config = dict(
    train_examples=39062,
    output_stride=2,
    kernel_size=3,
    label_smoothing=0.05,
    steps=10400,
    adamw_weight_decay_other_params=0.05,
)
Rows from block 5 of a small audio frame classifier, named by matrix and row number. Each number is 128 + 24 x the weight over its row's rms, rounded and kept within 0 to 255. All counts start at 0. Numbers have three digits each. After the name is the row's rms in percent of the matrix's.
Before each channel's rows are labels from the 100 clips, of 14976, where the channel reaches its highest value: "strongest on" is what is common among them. Only what is clearly more common there than usual is listed. The data: synthesized solo parts of chorales (CocoChorales). In brackets: how many of the 100.
# c30: last pointwise conv (model.blocks.5.c3.0.weight, 320x320x1), inputs 160-319

strongest on: note B3 (31); tuba (29)
c30.4 091:137112180141111093136130111134111137164111110139141108178096120123154104110154099095090117162134182113115104170098149111139130128167129114165152128127091113123129144133108134116160137113136132160112161144120141115133144128164105105101153077153109110133108129131140127097115159134104103122112147107125105137104121110165110128136134124146149128082156126125135160132188127110133078119114141113114138121137141106114150156128163156108128136114099139147125168107087118119125126121085130

strongest on: note C4 (86); cello (58); note C#4 (46); note B3 (39)
c30.237 096:115147115137103105133138128152143174136131148123103104125135150160106126121152121073121091147153163112087113150089129124085123132109100091113124125119128109101114106116120144112115146144113145136136136142157129116074096121137150125139108113107147102091134121145138143126138140158118130134113117179119159136140110146146121134103146143099157106133134119117145131119138121130149098133125098123148087111109121132126174081149101145132081187137143123136144112162155082064114172121125116

strongest on: note C3 (29); note F3 (26); note G3 (26)
c30.248 098:142142110115149140150100133175122119123166151106105173122146130153116130120126142149140150093122176092132136133143125109107153065148140172119134144173127101133109106130214158115109127123119118095147131098113148133092112107127100135116124114126099098134110124130130135147154084098098165140067139146146145106107092143104067101139101151124119110122106120080200125098128145136142096117180091080112112121145100164141096084130108098135148161087141121111135127126179184135140139085112130

strongest on: note F3 (99); note G3 (48); bassoon (47); note A#3 (38)
c30.261 095:144114153125089122117141144103119110139135113114127127100098124108127129150108096101136125111107123152168134118117132113132145114153089120100116124112159156162119157128175120129118131062116128126097157093129078087125113160094122130125136105142065156122127126163119091112106146132144146097114107104114137131130143120153125146096123108076084160113115110122122122062124135097094122124100103093103124097111143136132120150123137095137123128147184164125092111119155136123124133080114151

strongest on: note C#3 (89); tuba (54); note G#3 (47); note F#3 (37)
c30.178 104:117152132103124133138131142103094123150145156113144158117134143122118156135138133116164126120149132101136133113135112132139101091120108173179156152140088152160110123108135131154154147138150120118123110130146127137109128110128132146117086157130146174159142134084097118150185136132106120139102174123121145135122131128123084159106143087116142141134132145115173163102109143140105119126148150115133135153114109132157170159119132127158158136144102104144136183142091124090087138095096174

strongest on: note A#3 (75); note C#4 (72); note B3 (41); note G#3 (31)
c30.142 108:148179132137122085149110124124118120110148119132130158136111120166113105121146108155138116134090145094098131079156118145155156121158124179108134142127125133120144096146130122116146120118131141130110114129169129090176129135147103162130146138180079121124103153120165124121107148101122166083137148117158092119160115145112098163122124126178125127116152074097144144116159151102138109127122117180090143187133118129130096110128120160131118116112195112134130148127146116125123128080144121

strongest on: note B2 (87); note F#3 (49); note B3 (47); note E3 (39)
c30.177 108:143114133117110176143104157169145117121100126120119143124129132137128110114115118175115128133166159158111149110171113110119128068091138081114145100099151147148114129126092128122148156179131148138155085149096155112105123167145105110112112127081141120132081140091141140187166121111102166085132125176108100091138141132162175148107128147121139161118123149103121107100154117135169174123146103142152174141144138111139091139128175076133125144142111114126120135146158133099140065114133119

strongest on: note B2 (79); note F#3 (45); note B3 (44); note E3 (33)
c30.308 095:136086088109157156109131122132128116113163109133106108099123159103085107112126120126134106102141143112118161134118119134106124129144121170106137142130130170137134135135121104105112138172140153136140137085122157094110131133143131083131103169126166128129106125155141167173122131106129151116088180109142139098111064155156120139164135153152045161156107182124088172094159116099154158136109127108182112085090129100145136140114088150127122107126108076112119135083131087147179114075117120

strongest on: note C3 (65); note G3 (45); tuba (32); note C#5 (29)
c30.14 110:110129127139094108143141147143115093115113083152136138186144103176117117118128114117151103113116145151091117166123105115104130128126132127136108113066163123092116118128148135082175130127131112118118117139091112112094129130127139134134132106117109109142131157152107136118141118112151084086131115115152097133150117136156099114130124160092094102130123185104195076083141186115110145107138101130093130106175128153085139107126126133149181123167150105115139100109157151126097110109140137

strongest on: note C#3 (57); note G#5 (38); note A#5 (30); note F#3 (27)
c30.176 105:147145139121136143147123110099117130115149121123095107127150080105134123115135108144144162136139090103134092134163109142105145163145134131116107122167113103112100117116125127110152128123120119098114145120115138126102084151137121124135129109119103109161103134120134106165125150090115145100143160096111145124175100113151136145118115175102144142097151157132118132063165117127086107089116123107129143122145122133118155139152141148093178139151136145139131163074159125124148118146172173

strongest on: note E5 (68); note F#5 (63); violin (59)
c30.165 094:149162154103108116181123103127104135164121136165118127121116131117122143131136111126142169152101121078119137129143102113142132087182102128147129134120142169142132134121094131119136128102121112120119123145107130118100096141148142111147135118103070178145172160119104147092107148181124126106156147184147152113113124158126112135109115146136124107108119106086134120131103110116136172133168101129117171090144094155123147085153114134142100151128133117148115099171173149178099111114112156

strongest on: note G3 (33); tuba (33); note C3 (32)
c30.213 099:118140140109138123133159131136153126157120128124122110124131109108154139107120129095145105127152141115103119128141113126151108170122115114136173097143109115133132138126123145152137110126147142107157136132119134140098132133149128135142116114138140146165130150108141153163135137122133111147117127152147114136131131131141110150109112123166133124131131100154102121139138127127133140159140117144145148117125121132109139138157138140136150145147114158130095123130094133133132153123133140

strongest on: note D3 (77); note A3 (62); tuba (48); note F#3 (32)
c30.27 109:126098117138096110129133122118147138134117156137105166145136063132165124152134134147101150125132159108116132158122145176120134140120134128145066098131163171104130114167123125138139119118134115098123124136139164138130130123135107147091119117097128159189148148119138143140160091125081108133103097119144108153132129124121107140102128164103085126111075125153088133098126168124178100110123132129103089116139131127138106173114093125136152116130171122183128085124132152121099109119092145

strongest on: note D#5 (78); note F5 (40); flute (37)
c30.169 095:097087112111143112142114158115112140133162123155087117143110143141153096123173062098102130109122136102171114102108109172086125117142145102124113121134138171118062143149108122092174128163125095126112140152122152159123101102113085138091160097120121160151159102150101054131141119089166115119136108123102137156126139129071121124152134171117148098138148078134105129121156110172126094128091112134173135148133131134122117144134158157129119162118156129142166124086130091123121140045129163

strongest on: note D#4 (61); cello (50); note A#3 (40); note G#3 (34)
c30.3 099:131124153094138159130091120099133123092110129138105153147104157121110136101159159176128106151097142123134154106141090128176147134129104139091136123143156177132133104145120095109138109105107108131175096150135122120093097143146113115143122082162125128146135131111085118160105170093127119118134128177149099083173142130113135149098136158114152157138158119128158124123131133129158129130078122125121111094086148109126103137112146118111129124122192113127091159181116100148139166126166167

strongest on: note A#2 (40); tuba (37); note A2 (33); note A#3 (31)
c30.200 106:115134094115166075130096120138144165146143152128132123211163110135138111104144136109124089128134125157136132150131152162144161112140112101131127136135113094126122113118093130102142154116145128105140133129101119090130145149162075129085109120107127149129107130105130128133153121235162138088109175177156114130105166121093101170088144105150151109153135137160106073123106113105095116156150091166169153127121101110104123119118103156178218174136148106160176135081152098086121164093060125

strongest on: note B3 (58); note F#3 (54); tuba (38); note B2 (28)
c30.192 095:173127120124165103121128154124109149158134148100104148134120124152157121108123129105136134079119141122107137104108091126137143155134123123123086142132100133096141153166141147143114159135101172189116150124079144141123183108095131123112092138122109122123097123099153145104129148122096132088111140110121086125109176129182150070149145158116098134140085164140114160108152095109129148108128090107159109172127150124149076139095139161088170145137146149146115145110096087110120151110149149

strongest on: note A4 (76); note B4 (59); note G#4 (31); oboe (28)
c30.211 096:126162106111142121136135146116099098119118135125114143158135139090129133114085138139142146122110136068149130116115133138147162144158131155105119125158089113112131099123126158136130131117167129100163124137115113139156125137124114122128090063138140126100141102138113117099137134085099140110162100182087115148118124154199126110119138103099119143115131152089148132132147142109114097106109120104132114126163121114140088126140116128157130139155069114094088140109175109126125148113150124

strongest on: note B2 (88); note F#3 (49); note B3 (46); note E3 (45)
c30.293 087:139121106117111129163149163097140122138120120089148129148134145125093118138141135132158130169110117112135165117130131144132140101138159128106132119106089151131125124162114153133124085123112105158134091167168144098135116137126119120092136121098111135146120093125114131147136113092114133137164092108164170128126140122146124150144135140146125127160109096121096143163114102101130130143128161143153117106136118162125113127116111152122143112138165100129113122156121098130125147106133129

strongest on: horn (50); note C#5 (50); note E4 (31); note C5 (29)
c30.207 093:133132128114125094100139103118133162140132108126121128147113122103131114161157147169102133110117138100105149141111113126150154119112120167143134144153143081137155100138128116135129117134139133167126126117096098137117158144126120137107108107092095119135106069169124142127119155128132136149117169139131136089124106152128136121114136152098186110121136187090129115123147123145147090101083065110128146113151136096136130095137174187134146094167119070147104185106113102121136098111134120

strongest on: note D#4 (59); note F4 (39); note E3 (26)
c30.318 101:110114154122082088137143121132136160142138120070129122088155146150150107113120138141130138114111098130122139125115119109140114124136117109182100155177115127109118142117092148133116111138136148093138132087142160127146128159123135135132129144106130136107159115176060090110133102103129110161121122120085150107094179137151149146167110179098093178120079096105117144111134177111130164125125103130071145133131117145068153074153143186135088153121120133127158138146164193103105165172160139

strongest on: note C#3 (45); note A3 (42); note G#3 (39); note F#3 (35)
c30.233 103:131153128135173107114126119138159136135134108121138141145114148099120144088143140140161131114140122123133179123104134111085109142080122138143089123077132132123145104121140118176127135152152150101155136099159135119091156135119093105110087106174090168141155095136098112136146118110118134124121100170121148119109159104122132103076128149113117150106162115121119137134120115115134094128133086099144095117134145125124161118114135108173109125061186096157149149108113119108122115099155139

strongest on: note A#3 (98); note C4 (65); cello (48); note G#3 (47)
c30.163 103:143129123135119113122132069125101155122163124120106110135138106105150121098093097144128117145121129138132120135157117099092099084174122152147119108145138131073131138110128157124113121155108131118120150135122112126136116121118122168096174132103131128121122129112185115103118104119135155091171087102132114119145106139146127137088101140104094172128125089169129154115145146126162154128157166126067084125132138141122104198102188129110088114143106150101129148111128128164076120149115140

strongest on: note D#3 (94); note A#3 (72); tuba (39); note F3 (29)
c30.0 107:144128122130121115155126154108152123140154109133146087131094141131130132121132103094052123153151133086146113132112128109162170118212120109098146125136136123092092117091173076117121153135118128101116088154096120135102170123147182149115134103158137162134177111124114090146142137131166131125093143155107162151115136171140114126128118120141105140171158071103091151118143107145094118128153140113154092096161159093110143118137089114117122104203116167141143138125141134125126128114137094

strongest on: note D3 (83); tuba (45); note A3 (27)
c30.126 094:114109155077124104101126122179170139116132156135126111110114112147117144153101110126118116068130145101100152076132112101122145110086101126126115155129151135148149105153100109124114124113161137132139113156098154104118131149125137100104103159124167120159165095091127118152108122101090123110107119158131145191115130144154130161115131146104119165129114105149126142098105107151149178159109135129136108140118117135106138133121116104150125131139163068090184123139101110100111150154133128

strongest on: note A#3 (43); note C4 (31); cello (27)
c30.317 098:096148094145134126110110120160129145096115116118137140118112135173113139121129100090116172127124116183126130179106110102118112155117137140136140105138130095101108106117107126113117126154135124160128145146092120125130110154158156132128153119162148059100149124134141141129141113123090126109114119127113107151127119153066128127149108119134143152117117121127143114121166147113108097120103117133149160127118142163170131210119131122123063167135120135129135096132134068117180158166136114

strongest on: note E5 (79); flute (64); note F#5 (30); note D5 (28)
c30.257 093:135119104133112112127141115125141128087134158149131106141103132108102142122150127133135149125117082080152124138139123145136125140145131142145139143143112122120155124140140127119087119113136140128162150130119128171128112133145106076109137108151105103088140118113097101140137168162127119109136143130109142147138148114144124097139107169126174105135099170118100125095105137103132132101118134121128122109153091111117142136131106104160125122131122141119113135135096094116099098175119122

strongest on: note A4 (100); horn (51); note B4 (46); note G4 (44)
c30.187 108:163147115107088115090139133134119147132157110103128127176139136139134110101111124133137157135102140047114133153125097146141170109127167136078131170112124096118111136133101130088118140112141111104117140094114146131119107139127150139076124125111131089145140122132158148108113123123158143098139149144095136120132115095114167165100150166125116130107157155088082153137115165117142103127148137119104146120127093094132103103125126154111086185154129124154139167138171117143108170124130141

strongest on: note F#3 (73); note G#3 (57); tuba (55); note F3 (41)
c30.216 098:123104130146141149172140123126118142157156115113115108114116126165136118089140122121107104149130143155154099118123139112149106128167117098114115104120094117152158116099145074116153143150110143136113167140108106131115167165145129086121133146139090137156137124163180165067124134122130113084065100138125139159136099127103152117204157075142140108124124130109123104111121083089121098091109098110163134147135093111157134131121160135127124168101113170121173114111134121148051160105139150

strongest on: horn (32); note A4 (27)
c30.168 109:110106082133130122082120123119066148126147186132140125128074139172133142090104106099111114118145111151137091076121122114098096126140123143152131138114085140109092166115149143118107129177127114139119121122123128171122095150138092133138134125104069150125130090128135076119124128121144096140119180100159164110171141163138098143128114107117085123114169121125098148115118153105108090094141118093123101131094147151116114207145106116136132140110135125108131136127127121205105169120155138

strongest on: note C3 (53); note G3 (49); tuba (32); note B3 (32)
c30.143 102:155116115099129101114117107092135157097170093113185123152113148115133115120142095117118138141144121130133092102072098144096117130126090113164155152128110111106093096178108140145143118134099116103095128140127158120115102144138129119169132137120128112161144139163131089117110127129167146097106171123119152176112178143175101159144142076094123151155116097152074106123123145118137130120120089105102123158131161099082156185151111159133076171117136131075147140133172081127140159149175147

strongest on: note A#3 (77); note F#3 (48); note A3 (39); tuba (34)
c30.297 095:136150150110107142086127115119141138155116132186131114101112119123151111079109128084110131159131136178131154056099143157109115114141116131117093119113103108134119152106130139129097122122151127117106183125135159094096122120099118165119093123174110126101136126138155165118158124164146120094116136077140115188134148159130117115170150125133113130119142155115138132131133118110120134173139095119177113166165121142111158126074126128132137135132083127106101124169150136186110102127105154

strongest on: note D#3 (58); note F3 (28); note G#3 (27); bassoon (25)
c30.204 105:109133127143103159112115108125110128133141100121131120120111151085190119038085150157126115100113111177138114136129142138147140126102137111131115095103113103125127101156087112116131135100160160149133142175145124137109109142187125146088129111094152082135093177104096108192157120075137112127142086144083108132127106192121130128123116118138096130130111161120133186124119145147123146127202089136173108135192105121124117117116147120108109147100129121145125140131155171084104154132153110

strongest on: note B2 (97); note B3 (53); note F#3 (49); note E3 (43)
c30.145 090:121142151159130129117101121132114152100135152168107125135120123184107087111148096123126158136139119109165106156143129139109112133158121121121127084136105120139134157108156136123122128124115170134146116108161154123113092103148099139139135076094111161145111081140114124126101135130135161141123120119126135114100157138182135147118138114117106122088128092131116105140145142156116114113105119164122178152109091119119122141137154098186153133199112151168152129143080127105116115087174151

strongest on: note C#3 (62); note F#3 (31); cello (28); note C#4 (28)
c30.120 101:104157123099132103114109128129096131112106135087094100166122101114127147090085122137143101150105132121117144090142121103150124137136113156111135123137126127097138124112147124137106124136125153145130103152165117131108088114156117148127150095103131129146092122101147116092143137124146141139109117115134173149088166128112105144138120123115121120140167089136122098105135114111120090151123100108170139106141085118114150115142133158114098174118144129138103120140150126121143149149134155

strongest on: note D3 (35); bassoon (35); note A3 (29); note G3 (25)
c30.229 102:135172107123135103126097110114126115123126125095095088098127136141110119184116118130123145124114152106097126141122114139117127110132143127105104151144146143142134138111151131095152096145121153119124097090117134126101118097079156113133136128068150123136133116115109104136112128139115101117139140126130113147155110143092153172139107128114136165124132132106178127109143125134165155081148145128152147141127135133127177195123134129120157102105164099111133123107157186114141153148184136

strongest on: horn (69); note A4 (55); note A#4 (44); note C5 (42)
c30.286 088:114140139153109083127116137168142123161087102118157102107197134118154131125091129112133106122138129127124139145068081129134092092125142136155112117119114134136122126146111121164116110135133114143119102146093185144132146162121111135123132106107109184155101112148114144131121147123142122153115143139114135109143146106094132108136141141112143131119099128143130161109112143144166127118109103118114118141089130144113111114133127153134127144172154126144134118119104178119124123120134145

strongest on: note G3 (53); tuba (27)
c30.292 097:145128104105117142122123116109130147125150114113096114109143113087164120115177104119142156122148145108097132104170153170097120122095110115130121135135149113140115103127107111145152156129110139103127161136119100165123133091139108172108129179110131121116151131155148069118123122109189106108129071096136123121144116162133106139139129165118118126119117156123089114102128159109142141113222147145128136096143103141133099190114210103148113140127137159136185116149114129157090137085152201

strongest on: note C4 (42); cello (28)
c30.122 107:154149146114140161138117119135101057120089150119148126170117136145138125130102104128101152136109151111127122119113133147126141132127137146096139113103155101121152144119146117074124134169129096143102111115104125129108141125121160153119149103217125095161161134121118208127107112116107131125124123133125097131131124177139138152114140172107113160095126141114141095116159131132172074125185101082120111137182135146106136106102161141134108129090102088114124150134177165116147093135148101

strongest on: note E3 (97); note F#3 (47); tuba (41); instrument: cello (29)
c30.11 103:142115119136143102162124134142127141111132145132139128143137124129154130128127127141131145144091129133109101097140143148093165126120136084096127127144105164151145126135150117151114104133079105123140148128147145124116112140149142133100176138100126149150075120156102172134105107080117122112118168061144117136108135145118132147109132134134180127119124165106130147115184087118128150118114154122121139098117137130143123107106134128082133131193156100133103109149157151127117084123174155

strongest on: note B2 (100); note F#3 (49); note B3 (49); note E3 (43)
c30.159 095:167103093138143137127093129150102112123131118124122115121099183110122119113136157127112133150144123097142147106130110122155125131108131124135133123089136172140121157142134137127121092149134158125110124139145141140115113119150113121116074128138139084184111111081195148166124124105166155118132155133102102111103087102130174116118107126125122118093103135152130141129153143076143113157124134100159151102123103162111132147121173174141114144119128094128149131137131093107176075074117131

strongest on: note A#3 (60); note F3 (48); note D#3 (45); cello (38)
c30.8 100:100176137142086121136129150163129134116150151122117137148093138172103102125110125119125123131132143179144103123149132138137150132183146149168123111137167126124144171123131146085117132127117120114113142184149131131140114120147155094149082068152110128144149108121097125125071139166102121118144104181106150093122130128115084124124103136115124152088131132122144090129118122107143078112103149054101116080175089119149148144121124151111122159109153160137104125108173103122128160108081105

strongest on: note E5 (68); flute (44); instrument: violin (42); note F#5 (34)
c30.32 094:105125128136169135125135112177107146137109168134153173108127121157145129128119092111131150112107134120126178153134105109123115118074111087155134129127132145120151138109123119151140098181112147109152143114123150101116137125123117151158109133143124161174102118108144160138128158119103144135145057091144126130142184130157132133147125141116108141146118106127085129119155106070145159151116075129143124121101119177195127104129114182125159162148158096133133095133119100113105120149125106

strongest on: note A#3 (45); note G#3 (40); note C4 (33); tuba (27)
c30.239 104:146090120108114132123150081087108149124148177112097124132129133141173117138146119146133122127127126125133118170143104084102128133124116128176151180111152135133205138120150144119137115125133101120077162153120123147122154120158137157106138129191114160159084136091163135101095112124138125120116180067135176143105153121106105098133093090123084154106090167134184162110114111138121122125150150107085134150104136087122106118097112119126128173114124129134113120115121117159120089167121143

strongest on: note A#2 (61); note A#3 (41); bassoon (39); note F3 (38)
c30.33 100:127117140121163100129138079115116140112147109153146137081112074143102116131121093151058142142135120139148134138173113122108176124137129124127101162143137131120143149144159137098142116133146165116091186125138154114103140176136144098110093171143103118135113163095160086155116121168154106109151161084119136105128166146151101148098126103128125177141109123130092127159124126151140133114136084113077132099115144172143129088103127129137145070098128178142098095098123095137140199185148129

strongest on: note F#3 (25)
c30.220 094:143106133150147127149107129111150162141158109098136131124109155134113149137147143130119109131138139110110136113144155100128136123076105118122145139089107148084122142153102130141133103133151144150126101128156143138109139144144133166122132130098117125122134153139156100137128131101167144162070146140138083124102122186094110103098118105087124114128104116149145122109129110136100115178203102113157119089173144108122153149136138117126146127099129101146113090164135186178170088098077158

strongest on: note A#2 (39); note A3 (31); note A2 (29); note F3 (26)
c30.22 097:170093131131179085130127160146121159126139149135115137118145174123142167129117169119106096119142136146105112143107098135134110093127127136165116135105127140134153124161121138144097129153140129128098106137136142193133110122122132112085099130123102140084113101084120122113117103089110137085128139167100087134119125138164166123110117092117119180114132115121134158145134156166126136141116061127084129104118087157200090148145125179127113189133139116153097153111154155111131155124098145

strongest on: note F3 (81); tuba (48); note G3 (38); note A#3 (30)
c30.39 098:163093108122135138128123145135136119139133116124124130084093108146133155157166149127135137148096187122143158132134130134128131128155127139090126129203131129137150125161134160106115138119098135144120112097112117136121180109124143140125125130107154135115106127123137102175154185131144108104138104142185163126170133136134084166148131194151151088153067126118092093173146116121135133102201110144156150103160141118212156122137092107128136129120097140109214135139103166095141146175106163

strongest on: note B2 (97); note B3 (50); note F#3 (49); note E3 (42)
c30.223 096:098146152111119124122137112082120128160106136142149062129134146143129119118126161061116123136159117123136092159122136114097107153101129117150130139097151128129119151115132110132155121123122171119144119148158112165153106098113091112155147113109094106141103171142140129107149136110091132138075116111160135082126146105209079118131140133139098144104128121110126146080143123087105117082138127155104141106111138150102118130105134170173126163166124137114095109178120134178151130119177094

strongest on: note D3 (97); note A3 (86); tuba (37); bassoon (36)
c30.246 097:144111123140097153143118125148130124123121124127125149126105111127133119156119153160136112149097150106118104118135135164142156167117140138112122137168224156131112127140130099138130110140146130128079089121112132109093133126148127118116071112124099112116117161113177087197097100103132140091145096149154121147134145139113136133094121169113114176119126123119093175142156130118172128143127091128175112087116160088153158141141111127125129118122145101187097155137118120168111147110097162

strongest on: note D#4 (64); note A#4 (39); note F4 (34); trombone (32)
c30.25 100:102126103102117134091134123179157099148176109101111130132137100137128138111139105096114145136135133147135133135129133090108127105111098132129101169111163158142131104089155133131114133158106139141115082119122139119083105103109127149122118077120137081128109108146151073118140120100131163116124124107103094138113123117151138126186125149125141099103113103132082118119152216171125100145073114139145130171115148136153097140164101186106136112099166134121093116169181178131138119153101118

strongest on: note E3 (78); note F#3 (50); note A3 (47); tuba (40)
c30.125 091:147148120117121145108124136110123149098120132134097141106104143129151118181130124121116115134116145130090120102113126126119101133149097149118129129114115151098124108134098099138101139122128128152149121119109130116107124143118105113141133129094146108095124101149137107105122094189160136131122116133106130136119145152118144138114153153149142182090116114120136147086098126144144150095108085138132093135143102129144106121141118140133119156161134142121083098132138101101093175160137118

strongest on: note A3 (55); tuba (40); note F4 (31); note A#3 (29)
c30.272 105:109133115112136126115103083138129105149134158155115147162157134104139119135104121154149103157108165139145145110113115129135187142154133116125135133139111126123155123130134133107070157135119089159110120165137129109126142143153146148112124112123113129159171149143139181150132096099129169133110109059132155094114158097142129106128120122130103139179101160135081125120154112139123133107127127083106103099105171153072121116141149150110176145093117170080089190102133126159091126130114120

strongest on: note A4 (59); horn (58); tuba (31); note D3 (29)
c30.203 098:135125156143097110143136135107118153146115119125123140123110137144130166116123127121135103144150101112123106125138123177143169121115133100142121101143115102111085116122119154135107132154139153152141115145137109180155108153156157127157124130093099102129166155167151109142151124156125142129129091119146111108098166119118137096151102119098134133145129100126135145109116106155160126138145144151122130107110131164129093140147106106147132130137144112117103137119126119180129131135117121

strongest on: note B2 (52); note F#3 (37); tuba (27); note E3 (25)
c30.7 101:151157129142173108124162128167144124117098130133111115128081135144123142112102131101151128142136124155100143140155139132094162078124087143094158111131136150133145121146121114124125095124148126138138114118145160100145091138140100126160160075116131085102127155097134164113104128159158122122110105167134153133122126123139155137121077110179160116125140103105150102114158134111129099112178164119156179105137114125202111148110082133111127133140154106141077112141110158097144170172137137

strongest on: note C3 (85); note G3 (61); note F3 (38); tuba (38)
c30.197 097:116113154100136128124129118090123145150188122119140121151132128101137144150177161149128130104093124102118111126133164146110164124150128120122139109132136129116138142125143130138132148162123110108123114100150148151180159058132157157134107150139131111163127129126129116131139159147142181119129129093087120141141158146122134113149128126152179148115123133175147098098136120116132123122143166149140151153114147127085119143130120136127139155097152107114136074130172127080145119144140121

strongest on: note F#3 (52); tuba (48); note C4 (42); note E3 (31)
c30.141 096:089164122142171144112097139147123113120129123100131134170157122109131111085125106160090126140105128123108114099135138115144156118174099101123094119145132129131141152146082159103110167143132164102145130100096144164114129108155086121084141051106104134123107089130129117095133082109098139089129148174145148141091125133138148144105107124129109161205114126127109139107154118099066188107122138142140128145116105139127136115140133143122159127153074102147128098085127095079113124121132113

strongest on: note A#3 (97); cello (64); note G#3 (47); note D#3 (38)
c30.175 091:138154114104144081143136114130134135119133123141103122106146140140124111148132126129140147148093130148130096118128134108079142157121125128121124159129130124085140129126124122119142130109110169124135093144125138105091115149138142118116143166126137102108181167142168135134160108138143171101145079054101120077136179102127158133068108130116126127146129192121100101106163113123129089134104151116111127124136098144119186124137109108160132191088126101095079117163122125102141125144122155

strongest on: note F3 (91); note G3 (57); tuba (38); note A#3 (35)
c30.194 099:138094148091108138133142096129112159119162099132115116145118117133131101129117150108141150121131135119150125123152118139119101105158100116155107145144112106108094117142130136129140120127125118072129137147119110121136154156104144117134175125094115119114128130114137095156157140108175082152123154163153122159106113138157143145108114135181124113137123105165109104184149126109139101106128080136113136108099121120079141107091139156104154103111123172108192113151116160152138150212154147

strongest on: note E5 (76); note F#5 (60); flute (30)
c30.244 099:109119100109114141149132128145138105157107145175132102119097148122130104110121120118120107145145143116131136102142110135136133095111123178116127140169117104129149135131129154136124135150116128083124149084149153116100112131118131147105110109153101149052145107181130089169108146122082140121143124083163118107152180153159109149136120123091119141121137137120076113121120201107177148125138094112163108133149181157186114159119133141148143158107109106069101122140099106127153171163166126

strongest on: note D#5 (35); note E4 (26)
c30.280 107:096166113155111148135106133126166107153141141140126127159108136145117137132118120137125150107144141143117135147110141124134138125122118189121131148106130107133103108128132104147127150151118129150096139133138105130136145129148133153100154099181158159148124065129129159050142118054141147117082179125146150129134160115128120139108158148096118127145127098107126121098182156148111157104138147123096146099135167142132117126133147128071108111106090106130124159101109094111099155131124139

strongest on: note D3 (64); tuba (50); note A3 (36)
c30.179 096:110117135107155138113136121085129148138091120136117121126137159113109109080107111115130087159178133152135190130147155116131135101161142115119129144126136129103123114128106137140135099165162143104167131135126170117098083153124118118132113135130138144124121122126132128115106108161104161180108137151121139130172147136135159140163144149100140112102129109120152158115104133143093091154175097158122124124125113127144097144101129118145121121099119131139101145166099129197113109117141085

strongest on: note F#3 (63); note G#3 (58); note A#3 (42); note B3 (30)
c30.186 089:146124157139132101107149120120129131128094103131116121151142103129126145138123127121123125129126150088107140111166089165123129119107116146123129099108096129120128126140096107140099123108137089116093147192096149109123127088147079193115158129126114174149110117103128142089133158126132106149101082093108113166154151120113129155180142118162157143125115118157109109139136134135132157106148142151168154117122104139151132119157131150142162160139131091188091135150188125158156124113134120

strongest on: note C#3 (98); note G#3 (58); instrument: tuba (42); note F#3 (40)
c30.117 106:103108101092127128153158134100147111135148089130097150150107131135177160132108162087105133122136136151108149129098150192160114137104104145125107085115103114110126131148126095122130118158135110112148133121140140116119167131158133139137119103165106175119156120111152086104189118165165125136078089112141173141112131103135123130154101077098114114110162123110098113122144167109111146138112104063130083124096156112116153112083142106159115116085124161152154167127088183116132168150107135

strongest on: note D#5 (93); note C#5 (75); trumpet (26)
c30.224 102:096134171124137131118166130124110129176144115128179136133126119133142119104112139161096140156102147124127101116122146150182114117112095134147077150137130100145105146117158134103130112112130122120126079143121120151125149100119135115128146136132106174124156143126113123120159131104127142142159124117154102100129112109118109131135149147140085141185110100155088157102111140120158188155122135133121158134116121148087148100099122138144128106072137157115137064152171129184084103107097066

strongest on: note D#5 (51); note D5 (45); note C#5 (42); note E5 (28)
c30.208 095:122087131119110126097142151126133130128104115146134117139117140155131132131130094154135134142086124123140095093123118187107121166130101123162130162134123103113080108136103140124085162143121108147146123135142127150118121163158140142157140107140106115138139109147065131120092076113155129185145104127125127130180101123113145130134145133139137130159114144108141115115136098152151125155111126116112130108107096105110120129142105090115127118083140150128170109108101130135140127137122102

strongest on: note E3 (63); note F#3 (35); bassoon (27); note A3 (27)
c30.30 097:122159132127152130107105139131122103150134116143111120087125115119132108154110093102108121161124102115125145180155116149122168105122101136145120108133139124120097113124141120129105134124132120088177122119121104139111080118138116129120111117165157115138082132115153134114120121145121145104141094136142106152107147103133139151166120100115130164098099161085129143133145142133129118127117092121127126137163130135146146112122126114123111101174126162133118146149111164144131122125141128

strongest on: note A3 (56); note E4 (51); note B3 (39); tuba (29)
c30.303 100:150135092140079148091076164125121139153106168111119112171133121135081164098139109124112121109140145101111121152108121162131145115188112145129103137110171134118089083124131115098141122147115147216151097139136141110101124147117139113142127120137125074147148090121147126138113106064136115105099199162109127136190113177130135135170122090093097112115111171108112124120139128113135098095135146113137126148112116124156136128124155146127119139114150156113118156107112116128093150130124132

strongest on: note C#3 (46); tuba (34); note G4 (32); note D#3 (29)
c30.15 097:132152136092105140132089159172126121135105141130085169076181121110159109143081083113146088097104105116115173172119124136085105118116127164121122086117128158111099118120119131149127117147117133152153128123125141097126100117139114105140098081141108155143105146136145137094162106179145090117092112103138094129096197122109114141084150110127133115081123193115087176134118140099153156162124137092159121175107137143128126117093119110173116136145138120121136186119132128141123164093112115